Weights of a small encoder-decoder audio transcriber: decoder norm layernorm, 42.6 epochs.
Rows from block 13 of the audio encoder of a small encoder-decoder audio transcriber, named by matrix and row number. Rows with one number belong to one channel. Each number is 200 + 30 x the weight over its row's rms, rounded and kept within 0 to 999. All counts start at 0. After the name is the row's rms in percent of the matrix's.
After each channel's rows are labels from the 100 clips, of 14976, where the channel reaches its highest value: "responds to" is what is common among them; "loudest" is the band of the loudest frequency at the time of the peak. Only what is clearly more common there than usual is listed. The data: read English sentences (LibriTTS-R).
# convs1: first pointwise conv (encoder.blocks.13.convs.1.weight, 432x432x1), inputs 348-431
# convs3: second pointwise conv (encoder.blocks.13.convs.3.weight, 432x432x1, transposed), outputs 348-431

convs1.251,102,269,207,215,233,191,215,164,156,173,196,200,192,206,221,264,206,206,261,214,181,210,146,230,137,205,183,189,197,207,182,210,176,190,187,158,162,195,181,221,174,255,225,176,192,160,205,187,195,231,170,176,205,176,211,214,205,214,148,191,200,214,171,178,198,209,158,226,205,216,250,214,122,168,173,257,214,244,200,207,216,205,233,153,219
convs3.251,096,223,107,196,215,235,208,191,185,194,214,218,162,228,244,216,189,211,214,231,156,236,184,192,184,205,173,228,212,215,262,245,216,212,178,200,209,184,136,249,213,231,180,205,130,179,248,225,212,157,185,196,199,212,239,193,215,224,153,175,254,237,192,192,139,188,185,200,197,191,181,217,158,238,218,265,212,188,247,203,233,239,207,230,181
responds to: the word "the"
loudest: 500 to 1000 Hz

convs1.248,092,158,226,206,222,225,161,182,236,172,180,168,209,183,208,212,181,170,194,210,196,176,221,183,190,197,233,180,213,149,233,177,212,164,179,232,219,180,179,133,199,169,197,211,178,219,208,166,220,234,226,244,188,224,184,216,199,178,188,177,208,204,159,197,165,181,229,173,239,216,245,178,245,180,225,232,177,223,224,202,211,272,164,229,171
convs3.248,104,184,228,157,229,178,177,205,269,226,229,196,208,242,225,191,225,210,243,206,251,205,197,196,200,252,166,177,197,190,258,212,192,195,220,189,204,270,174,194,217,223,213,225,175,199,252,209,220,235,201,190,201,196,186,206,258,180,236,176,198,210,238,212,215,206,249,197,205,204,227,187,236,217,148,189,197,196,270,196,166,175,223,152,234
responds to: the word "the"
loudest: 4000 to 8000 Hz

convs1.72,105,160,222,195,226,233,183,177,154,174,197,252,193,187,240,212,217,235,314,141,196,210,137,199,203,198,196,133,157,204,153,199,228,198,167,203,147,178,211,230,226,171,166,158,286,198,235,177,207,192,154,177,229,219,161,165,187,220,224,164,209,224,204,180,197,208,172,202,37,203,258,130,183,143,197,191,178,107,181,220,174,222,209,166,211
convs3.72,108,180,210,191,224,199,232,184,263,188,230,249,179,196,158,197,230,216,217,208,208,198,231,182,225,191,207,201,205,204,214,193,224,141,211,237,196,202,183,235,179,205,217,145,234,213,178,204,185,233,263,193,170,177,188,226,186,194,185,215,183,218,161,176,213,171,246,226,190,207,202,179,212,233,180,210,285,150,152,188,204,216,233,212,131
responds to: the word "the"
loudest: 250 to 500 Hz

convs1.351,096,195,181,123,232,200,130,254,155,209,194,181,182,201,220,146,265,217,200,193,194,188,191,221,185,217,179,222,197,189,158,211,178,193,222,207,185,146,168,206,206,224,216,223,190,217,234,233,173,215,188,189,195,187,187,179,228,215,160,219,200,188,212,208,207,233,169,190,125,148,118,216,213,158,240,156,188,183,251,208,215,154,253,179,181
convs3.351,096,216,184,177,216,194,152,178,224,211,200,220,186,196,166,238,188,210,251,205,244,199,214,263,188,161,180,208,231,201,242,193,198,229,209,154,128,234,214,172,224,213,190,205,157,200,223,128,160,241,221,162,212,267,163,185,185,212,174,188,173,171,134,222,207,199,138,155,217,146,217,188,230,156,226,197,181,229,242,220,206,172,170,213,213
responds to: the word "the"
loudest: 500 to 1000 Hz

convs1.115,096,220,195,169,250,197,188,214,245,181,164,186,190,204,244,170,255,182,230,208,196,206,207,208,167,195,212,233,238,203,162,127,168,199,220,206,177,224,197,219,224,212,229,213,214,179,149,233,220,183,145,259,204,210,196,184,198,304,198,248,210,205,268,168,156,202,171,189,219,177,197,192,193,166,234,199,201,205,210,244,249,242,184,193,190
convs3.115,102,246,204,204,208,215,188,129,215,185,220,198,205,215,227,229,200,223,199,181,165,234,232,230,197,205,202,221,208,247,188,217,192,157,195,158,222,139,171,203,212,194,195,293,146,197,144,197,196,173,189,194,232,221,180,153,156,205,241,169,205,168,244,218,214,197,186,201,259,221,159,111,247,210,170,216,172,200,213,188,191,203,178,170,222
responds to: the word "not"
loudest: 500 to 1000 Hz

convs1.357,095,217,233,201,213,190,270,228,201,207,197,205,257,205,153,213,235,183,189,132,164,214,205,264,155,211,219,203,199,221,188,172,183,201,259,191,244,212,168,209,238,237,189,257,211,201,202,182,257,189,199,177,174,214,199,199,190,213,224,194,216,192,140,195,177,187,186,193,164,174,209,239,194,189,183,199,184,235,223,182,207,162,193,190,217
convs3.357,093,240,186,153,196,142,212,243,147,193,205,190,212,182,190,262,198,193,268,198,258,220,189,227,235,229,235,254,217,234,163,164,187,270,199,210,236,201,237,202,216,237,222,269,226,206,237,243,199,203,237,170,214,230,176,205,253,265,213,209,211,233,172,225,257,228,163,217,218,202,205,230,241,178,228,197,248,226,230,182,243,170,158,182,231
responds to: the word "the"
loudest: 500 to 1000 Hz

convs1.302,096,188,164,169,157,260,121,183,233,177,185,307,176,218,222,205,203,179,194,170,195,256,187,245,199,227,217,187,184,186,161,231,213,248,232,189,188,127,219,211,228,218,223,137,189,239,176,206,198,212,222,177,202,147,225,148,187,218,245,220,186,176,180,217,204,150,233,191,202,213,244,166,191,250,221,163,186,208,224,266,221,211,228,168,157
convs3.302,093,189,208,174,188,218,194,172,263,228,168,209,214,187,180,196,199,236,171,238,184,226,153,212,173,193,111,173,202,161,179,206,188,191,244,251,200,185,162,172,142,179,228,213,222,182,220,222,217,212,213,203,179,131,199,149,216,194,226,239,177,218,190,212,193,189,180,189,152,189,163,169,233,220,186,240,196,194,223,168,205,192,232,227,180
responds to: the word "the"; the word "in"
loudest: 500 to 1000 Hz