config.toml
vocab_size = 32
encoder_norm = "batchnorm"
decoder_bias = "all"
decoder_connector = "mlp"
Rows from block 6 of the audio encoder of a small encoder-decoder audio transcriber, named by matrix and row number. Rows with one number belong to one channel. Each number is 128 + 24 x the weight over its row's rms, rounded and kept within 0 to 255. All counts start at 0. Numbers have three digits each.
After each channel's rows are labels from the 100 clips, of 14976, where the channel reaches its highest value: "loudest band" is the band of the loudest frequency at the time of the peak. Only what is clearly more common there than usual is listed. The data: read English sentences (LibriTTS-R). In brackets: how many of the 100.
# convs1: first pointwise conv (encoder.blocks.6.convs.1.weight, 288x288x1), inputs 96-191
# convs3: second pointwise conv (encoder.blocks.6.convs.3.weight, 288x288x1, transposed), outputs 96-191

convs1.173:099143105113083116126125147157144110126155165120143124165151127124115074131155149123173149090154155116124121091069081134140106138119141104132107120116139079123166150133175105131150109116116133128161144150129146110121131096129125090140118135141138152098140112124137157134139129133173137141
convs3.173:120088115124145126126123156126132164127186148104178114110149172150174162166155106152126157099143125104148110121114120134109138134154130136118167122142146118190179139149116158129126136140163164104149145140142136112158157157147136087120125109100129136145119169141151117119088146110137132174
loudest band: 4000 to 8000 Hz (39)

convs1.260:130107120143140114087082119187180122086125136153119132167118099126112145106123145134175141132126146120151125125119122141125113099171113096091099116119160122100123133107115137107154133115128126114118142111142184157082138090118131142152136170101118160121143128141126138085154111151082135113
convs3.260:169091106141155146178132168085117168141157111117149098134119147132149131133147115170138135111166110126149130163142161128149158107136184156145158114136143146122111127147160124118123105144137131126155167133171160127107144082122167092150096144109106088143144171152137131145150156117089116128
loudest band: 250 to 500 Hz (40)

convs1.232:126135134137113170167122103140111093097219129117173139119174136179044178149115149119102163160125132108102117130123108101114110168119107134070114137147169121121119136107081096134122124144118091134122103095144123129147133112121126148154144120111153123124113117111112179136180159154140141148
convs3.232:129084108124139107149108136084126122124140102085144109107127135100144119119129089145121103140133119097174091112140132154155102105129138084120145106142131123115112136126162126110118114116134091098143171129114129123129126090104138106141143108096107125160131178168124125077150149096078137113
loudest band: 250 to 500 Hz (31)

convs1.281:124145147108133129103129150142109120105171193149159160123115146109124101135099096117145164123149120123116143142098098141155134157104125117132114126173141147132156102167149113079168124135162085085093161123137110204115172089106141149121099118143130132097104105131131130130144087135118145093
convs3.281:093161096118124113114120113103083149125134101107152121110126131130146138137144088092115139124122130103101134128138132089129153133089066157119120131117114132102108112109099126139155099127111108126120121127157109139153124118059122144126124130169092129174048118128136107124058113116139121140
loudest band: 250 to 500 Hz (32)

convs1.1:152107116142149171126158137138096113116147124147150167129158136151106147123111141135129099112168096146119142150124127091074151189171082147118130143109149182133149154158101109091153113180140119113158167115149152104148095102115140148143118082141103121145103145125126111171129129128093136131
convs3.1:148110138152147124128127151104128138174152119123136095151141166109185144157161109169122149134124151115125108163157168136121126112150150093111176107160132136095110136134166117125134110112121116135120144153151148136126116133120160060143133098127081117118133152200150128123158144106113154125
loudest band: 250 to 500 Hz (38)

convs1.225:085131141113083128079100102127128145137094140098116182127101171120131105123111109078128127182100120097124146146168114123135135135162141143103138116081147105169137144112115153105089104136103112116144145152141157128163149116124099085101190158090159073134157120123144147111065154094126091112
convs3.225:102160151108089148097131126178126161115147102132164139130138119142126127130115143146107137138144146112126148114099117162148099148099119129155123165103134124139120135143149154133116157130104137159129153124095157089111099090150150137104155166134120117155114129088127140139135136151093129126
loudest band: 4000 to 8000 Hz (42)

convs1.159:111141107159142161123126101150126128147126071145138144130145158170141108127127113125139114127155125089129099102141138120134133151084109135142123167119117122162128125132133128087104133126139149138113123108147093108097165088179130125178105156163091143155120095078082112133154135107102084117
convs3.159:105147136108106132108120105114130143114139140120141116114138138162161126160161138154092112103145132105136103081131125126127134146159143126124135177159134096145129115153157115148130078122107138100084134119131153135150096119090112095154105107104119125166116100137123116064149119110165130152
loudest band: 250 to 500 Hz (33); 500 to 1000 Hz (29)

convs1.97:159128117118141121091158132113127133111073148143131131129193134094104138127194168133093117117110171150085135142142091119134151146131119098131127118115122187114191102119137159122113131141141139150122133187090136124054148140138150124139148141148165104153145087177106125124180071102111111068
convs3.97:102145128120115129135113096118121105113098128140110133115139116132081095096115129098143110127097115116181115052122109117107084138104103102149129117111138104095131138091123145112162120118104130113143109126068072097099145109125090159100097104112126140089123112107095098143113128105119117104
loudest band: 4000 to 8000 Hz (59)

convs1.257:145107144114120130161128150139136114114133104105121096116144182168124101094125168129107189104070090120155145139124116125131110112117107109120108081130153111129129133114147129171116133155156175152128129115117129164137110126133145140087109113095103056128144100117098099076104129143097107151
convs3.257:165149118154137096155107134111154145135125105125115116163116171106126110193139099151092168105143121133135140153111078139123122132107125119105142190121129136166139106116147110134103158125132106153195097136107130118106134113129110142123142156130174159121192109144173141119140132152103181094
loudest band: 1000 to 2000 Hz (25)

convs1.270:111110118111129170118136145125141131131180104107132192084124152133123126150124136137157131115145172111150112082118120172090156122138118117151176121099171124175139137148143117131132099190115110107134122112122127113119129164133110123130202123143085136134074123139095161107119124100089151061
convs3.270:179139116144136126144156145121140155097196169099110103128126079113148166126154121149152094099154079112145105139112142133106157099120116144095154138135148129127147116139129132171134105114158145125115124148171189160109156100131113087119091133097147166152132129161163113126150127132091131125
loudest band: 250 to 500 Hz (37)

convs1.198:194155127116118126166081142095166128144144148070141117109136160141150127121105135146137111153142115163171158112129164136096140163150130104138139112122081144132106141143124116094150160105127120182134153116154130102159140096105101124112126112127171121132202119129149139171156105123152163097
convs3.198:129135152130115149103102124114128144103119106137155134117092148145096110068106106075067122105100080152133132108119163111104124168132127141150141150102164111091155146109125156086089101110135125132131143120119115099093148116141126094153148146109090107161101138101103115120120166112156086131
loudest band: 4000 to 8000 Hz (62)

convs1.176:173163132134160115122138058089139129074137116089128117154097111133136139164155129119107137140147161115149140098144135137100116112113147114086147067076133123118116105130121108175105172118121098125057133120122113112131138148080140174132075098148124119061086155113104120116111115090149128151
convs3.176:097118112095150140122157122102106118135118122133131112167120166081116148178121140140184154144133141089108129138143108108159173117122094113104100163146117135139117120113115129122153174108176141160140099153133097127155112134152171180147163117112162117133115133137182136140104103102122151119
loudest band: 2000 to 4000 Hz (30)

convs1.252:214108129143151131115148123111188108173153146124160169148123118108151104114095150131103144164129128105128144144116152126089127133108125114134143109113154120155153105146132115128114140178107136106117114111135151130111162102104155125096122133124125104114106138124128110134156114131131129146
convs3.252:128108119125128120113122115103112114112140104113162069084167114156166159186136101110149116117122091092108104133108154125121138096123135161104130109119113125097122147114118117115114134106144119121113134127156121129129139123172135075076113084118101100145162125170097144125115165130097109111
loudest band: 250 to 500 Hz (35)

convs1.195:133127136092107140101135122122158098174128116138148148124116171121153087102150162125116162107084095138163147117123133131144147136124084128122132116124106118123135166080066081071090147078105116125075134153168112096110125159079085132067156125141127100153097126115087123128133130122133108109
convs3.195:152117130121148143145144099131154145136131139156125122146121156118110139171124115164133096140132135146105179116158115023101183122077142134127136094160088134151129147115110130125137112113126105095127105146126121129062149102106164126134134126146126146124144115101162113094147137102143088082
loudest band: 2000 to 4000 Hz (26)

convs1.62:073135140113116142122129119128117110151170104134127109152146155143111112110106104149158123116120102129133157152176149087139110179126138132125104130124101093125137126130148091132138104123135126133102132132170118097109153077115154165159170137142108152140156094128124114147085118051133157121
convs3.62:158124090122156103163162119128175109115159125146103094122121169112143097124157105202108090102142137153117122157130091106133125126123126127090100168136144150117112095106086146144149127145136128145157127152179158156114123103085163140150120105118123176164124151129143137102091158100135133105
loudest band: 4000 to 8000 Hz (34)

convs1.2:113119127156125099132100088115133141136143158193061148116160164129151125138149152179118109131110172130120128094132138072124160133144123168128136151121109141157155129147095150119130113142134108094151118136132122108160117063124146091128151153099119178123116109097098117097133151118118135159
convs3.2:151127133115120142152145170142192108127121111100134135119158154126120130148162110129142184133150152127126114143119096094120120123163109117102144105144103197074109103119134100168123182098131084142140095118113131119168082164142144147146122157161121164102139150110165108103136147118119139119
loudest band: 250 to 500 Hz (44)

convs1.109:131120116156146167129126123143108100141098131134130122180130148153110163141136154112103152192158112141088137121127118124137152122134116074138122084119118067136109123151124094168069164130110103134108110153113146127129136153121114083143101138157153136159114137179090145151116104173152119121
convs3.109:136108132145120095114141127124165137155147140117145101095172159152144125125147140146126163102161148082164127123104134168136119142139161113139138131148166123164195156136122159102103124157133167126124132142135150154146129147102141122113143121116126103185136169147162136088129147138146153145
loudest band: 4000 to 8000 Hz (90)

convs1.55:121115142121168089105094109122140155135100145095127092188106084125139110131130058103128126167126167130178118132098127111137089099124127110140134124136163144147102112127143137136102162105216109108117115082133131119145120108061131107121131106134132087123127123133129150151139116140124151155
convs3.55:146138135097160079154163093121154129128172087082122089133135081107121144098120125143136115174102123115122124110101137144107115092099096127108138109140131125159106097123085139167111115132159161131161099152134114141134127081181101137126142106088108161126152135098083128169140136118142093155
loudest band: 2000 to 4000 Hz (33)

convs1.13:158106139124146121164142118122149129149122094141128079134108111168125078129160154152149086112156135127108129155089139083132081155150141149105151108132121154102134123116109126146132141103090129104121117133117128125124103167139103194137152108144121129145144120150155115127175107108111097101
convs3.13:142131102170159129118082147117138128124142150136081073145137077116149126136143153119131153170145123132125104115127121138129156146088088124130086133129150140117155107104143129148152156113074128118173125128093154122141133147081087131170128136134163108115111109129162116139157116121114140118
loudest band: 250 to 500 Hz (31); 500 to 1000 Hz (29)

convs1.30:149142131117106125128143156115122132106077141128096117099101154106113134124141182054097127123118100129082133124134131153135138135109132170124139133092099153144104123118112145111117160097135143111147148162149128161155118146127140147131123140149125204131128144112166136132126118120104140131
convs3.30:135136103099108103146142168101130149078129086113130174119152157137114154128110128119065128056173094084146148107121114120163114141108135141129146161087155139171138155134116112137103138140157176148116123120130129147121146153107099155131161169112138152111118142139134167097118153112114100110
loudest band: 4000 to 8000 Hz (26)

convs1.158:128146117108145106133121154096161128161143146107110095138163158132100101136149113157147128150117129137180150111097082153117145140114119111159137128105156139134136142149171131095128127178131127133165126144155145135185115085128114081128157138143141084159143124140119072125152152118145134110
convs3.158:136100123144114110129153118132131143080138173102148123108117131201115123122130083086057107084144102128133131095106119142109123099086139102108159158129182117155141148125108135096124082106129139119135145104169118117139172131127147112109107135101100132150150168185161076123102180091168117145
loudest band: 4000 to 8000 Hz (29)

convs1.12:131112123105138130098104140121149122152128133145144086160124066123144139148129119113128113128140159139140094082103142139134138133073077141124102112154142104113135163133156115151118110174107199126067098153110142132095141112107120173158132128151137148124128110112150115130139112131147116096
convs3.12:129109144135113179134141116126118087109097090139149131140165149126121166165134110123096123086103146102133132107135138078120173119124135163116117134080114181118128164109138115114109144161154103149133129162129131107107102134155123119104158165147123126138179147124167137139126172107064096083
loudest band: 500 to 1000 Hz (27)

convs1.94:105158140154148146161107087145117182126130126110115114139168089157088136156175158125137109156133118155092135129115087115129129128141105132115150122108179131134145081119159157135116124195133105144134112149079156148144118163148137148099110109151127104120108147136115096154153128112108089098
convs3.94:155096115145139109132135165103122141103142130099121108086138116122180168136142096162112155102159097115135139161111136147149146132146170145117161122136118098126127147151128164170111110105122110106122156083173131133150124101121155108103110134113121098147142157168152112127147116143118121144
loudest band: 250 to 500 Hz (40)

convs1.275:136095143107080081162100099077137133131116124116130121115174137143196100147136124138140135163077086113152146107113088126139103114133177154155194155125127117117127157144140133126144176085109141163113140097128092091158123132104133127129115170107108147103152150106096144126150132145139129105
convs3.275:146159101136141106107167138116120141124150147147146082155117181089111143095094109106100126124132079133123116107111121116111102124170141127087153120127096139141139117096149082112132123096120137123176142137105184089164090115136103148128099104127170117155129103132177154121130112131138101097
loudest band: 1000 to 2000 Hz (28)

convs1.7:084114090142084118083132120071117124124118156091104117112115149090163098157148146138116192154152160147131142135124132142147168125208117129136071114107094122132152118157138131146141158096160117108101092122097140127084103082133107102169149158162160134124109109135107136088129114115132105138
convs3.7:097141110113125162133105118125073106126106118161107134135083111107102113091083135115103113151114123152120134098142123082114113125081139125129098137138118109100085138076155120145135144097136118131128126124132084104107137090109136109154110125129146097101109128083098103134130110108098127123
loudest band: 4000 to 8000 Hz (26)

convs1.150:109116134092113122108095108125140144141131181139121133095122161075134126136159146149139107121098136124122121078140116097157140122128081117142127114131172144128120168185100124121154137137095154134148098126160110102139146130101137106078111152155128140102144145121146126129109158084100106170
convs3.150:084121154132163107138128149116124086124107117141107118148105139157129196153113129152116123106145159139103106128103142152121167131170147138096112155132147147165134128155091105156154111141136137146150133166163150171154129155090116094145116127133147088139179129130159150102157117142144133162
loudest band: 250 to 500 Hz (31)

convs1.214:192126160098102149086153144137090138099121105129106144160101131131136170133125141103122151120122108055078138130154128119132129100151099136130185135144101127142146135103140152167146097143089132105142160120134144114149116142165136145111120126096086120143073109105118126129135124129117091102
convs3.214:141106135127135078115127087155133092149124151131131143103111193127122111132108141113096165066115125134117133121096122094162133099123128149097098156144170134127148175141167139098079148142128201155184116124121160080140107138157131161125118120103150124163095104123114133116144128114104193107
loudest band: 500 to 1000 Hz (26)

convs1.128:129132127137160132081098087123148172148118136142184124155173123157132107139139165157098150133153164150098124140139134122181124129183159139147108112093098152132159129067137157145123116113112140142150131121155093139156135124121089135117102200136111076106123136129116134097137102131097107127
convs3.128:174121131128162127128114155109143157159123175164122120101141147123131119092156102116138151137155102117109135173121107135110151158156117130135103129158120128142116139167123093118078071100107135100149145106148160128138139115139137149108091113118131131156118119148114137152147134155127101172
loudest band: 250 to 500 Hz (34)

convs1.233:124091152092163103150133173079127103155084140141082125059136149151131091146127151131117127155168133124113092132130145099122132177123148097157138120127112159092077111104128113129116109101123171124158101106118137147140111156146153134159102188138172154123108136147115099118163128167162125115
convs3.233:105119129137168144179126106154134114171120172143089116141121105128130111091118160097144136128078081146107131154115137129148136133080143110120129138104172165150146113120117140104105141157160161148147126151154116131077171105155120134124117159139116139176121136144097182123138143119146161126
loudest band: 250 to 500 Hz (51)

convs1.33:119120128127116096115139129093161115129094144139152138143120098115138128113084111136114142159155150091115144100118136139146118159095169068122121147142120144136152072104119114114118111118115111112094161136097157126161123090152146085114136114109129119126176153197107131133083147107115147144
convs3.33:109125128129095077113114135127138142082114134113139103080142146147112121145151133144106151087119141108178129107075126167109066134115121116117145120113157106138136167102136148080117102142119171100097165096135129139139144144160106078097120140140162076151109130140142112108092126147144185138
loudest band: 4000 to 8000 Hz (82)

convs1.184:066168126146155103113113145134144127120136181121142162136111090146108136115123135122150154117155146146107091114121093154044160124127122128126116131110173121105147117144097123098176181152131123147121104144130152139101150134138120162047095125089098110116095131135128123127152161112131163122
convs3.184:123120105157141106108141145086090122102120130113139146121147105090147137150113088155121101124102085130156127153103140152068101107142089146105162136152153163137148126134127155125135124122118184118141162105133086158119127113130173101111086133122111074110123160159123116095125116100148106134
loudest band: 4000 to 8000 Hz (30)

convs1.89:141165177081155104113131134157105118139101121147096101151145209133136127148179180134123129090128128134113120122113125149120163188156119154129124134109155122123160195107132128133141107101096117112144137105116081153124148107131125138133138167170106109128117128118111133092132124136132109113
convs3.89:156139163137163151101141138135132128166128148118137083127120158137105157122124133080113172121117130130131156127151178084125161121133171100134160124129166139132155147098124093102144138115135125138147140179164140137120163160136154130113089131109117123172091164144159150104170106106152097143
loudest band: 250 to 500 Hz (31)

convs1.284:137136099147069109139154145107087091112108129164137131138149136104154184122115109128111137097138118090102128144121126125107139110140104088149139082143132193094109114117103135133129117161178150136124128152093167174131117090141120166100124159111135132125169125173143101103167154148118115138
convs3.284:102107122124088149114081118125112099112068104141128140117104133107083088132117139117112132136096144132134128097127104120128116114122111130141082129104096144073086128108132087131109124112117089127096113067117083095110133136132100115119153145153141104089108083122075114132125119121095102122
loudest band: 4000 to 8000 Hz (97)

convs1.261:105154141082120151146084145080152123158172138141110133083165148112165083098078115133114098152135144160119146133134116132123128146119081139135101149139113099127133187132151107111099158172124126098141119120181107146121138158092156113121122191173134135141112136107093078130110138143150109110
convs3.261:137142116117121132116169138107139131118137105091140148125095170178111131127136125149107133117129204093131178146102121161103117066134115116111124140158082134134145153152118132165129121106117094157090145130148128163144102160104117138114131122116181151114147122122120121124147155133135105119
loudest band: 250 to 500 Hz (34)

convs1.32:102097157074094091153144118099149130181139137099134115115119119097130086186106122123135169092104150147147142064106121149126102157093142130121129134119093142131128143131136139104044150139130083084101105121128106148120099114134128149146153146141163092143114129101138124122140135159108148150
convs3.32:131120135168115147109118151142136148149147185144140173116163141148151099111151156148133114128157133142152132192126152121099156111151127148148102140133123132160113135142119121120155134134169166151139132122148174183137109121155131114194079147104141135129144131129149143166123108158143161119
loudest band: 4000 to 8000 Hz (27)

convs1.186:147108125121185116116103111107091126102106118108117090104099175114121159089119147115108118192104130143129170143176086082107153144136104142130151065094138119145124128160163147109124122101138172106109101140145135184140107121112108134114160122116151122118138164128151161153104128129182132105
convs3.186:119151134131118132121126119133125148130133104121108122151089168138162105174129136109072110132121127108137116116116121140189116141119123096116127201122157136147163102160136100136131127149129155138138137139134094141133186119118164076134140162126135185121117113146112132119116149104106109166
loudest band: 4000 to 8000 Hz (88)

convs1.202:122125135124101137150155107149153117160155115135139084196100126124121138132132081153124160110091133089119106060109150125108164140138171136135097100125124097160140117082125150097134125134132188123104122103127140109130167125139099146143147124115107188147133164139171101123144154112168108146
convs3.202:109130149086117154126133123107111065150146156118157089135137155149106134114132076142128129120143094128090099145127124063104086102120101094139155149151143138135141123124115162159128072131128156087142123148101136156144131119117139087145148117138140123160132151138140125111124130120133089116
loudest band: 250 to 500 Hz (32)

convs1.242:126138141131124134090117132185170144093133119135103138235102140163155144107136094138144127179105145151115116112153134123114159139130125139145143150126159102110113117143120128158124160138187139134081106138103101171130115132125130137115171146132103088151111217129134088094134097132148092136
convs3.242:138085130136118148152153151129171185122161207134139144096091177145193134105151113152141093114150093134147098157097128111105146144173153127108137090137113118144150092119134173091115087092146110079115122152130122144111125107133180140089118133130133133123145117116135133093083147115159149127
loudest band: 250 to 500 Hz (39)

convs1.226:170155122155175125108117148125145127125129154128141117118149120143130088128144169130131113114144140140173147134145093144152173161166092094139119099112159124116189105160167122150140148122125143090152121111156107114145120088105156110086149101139133111139120130166175090159153133100110152140
convs3.226:139119130149102101076103143142171156134137118117152129099155163153122085122141134118102170094122146087152139126086134146140115168159148120110115158157180134137174126123133149106128104126116132152116119128123150162159157146139110103102167130143128105179126158113147140107140134136143150142
loudest band: 4000 to 8000 Hz (25)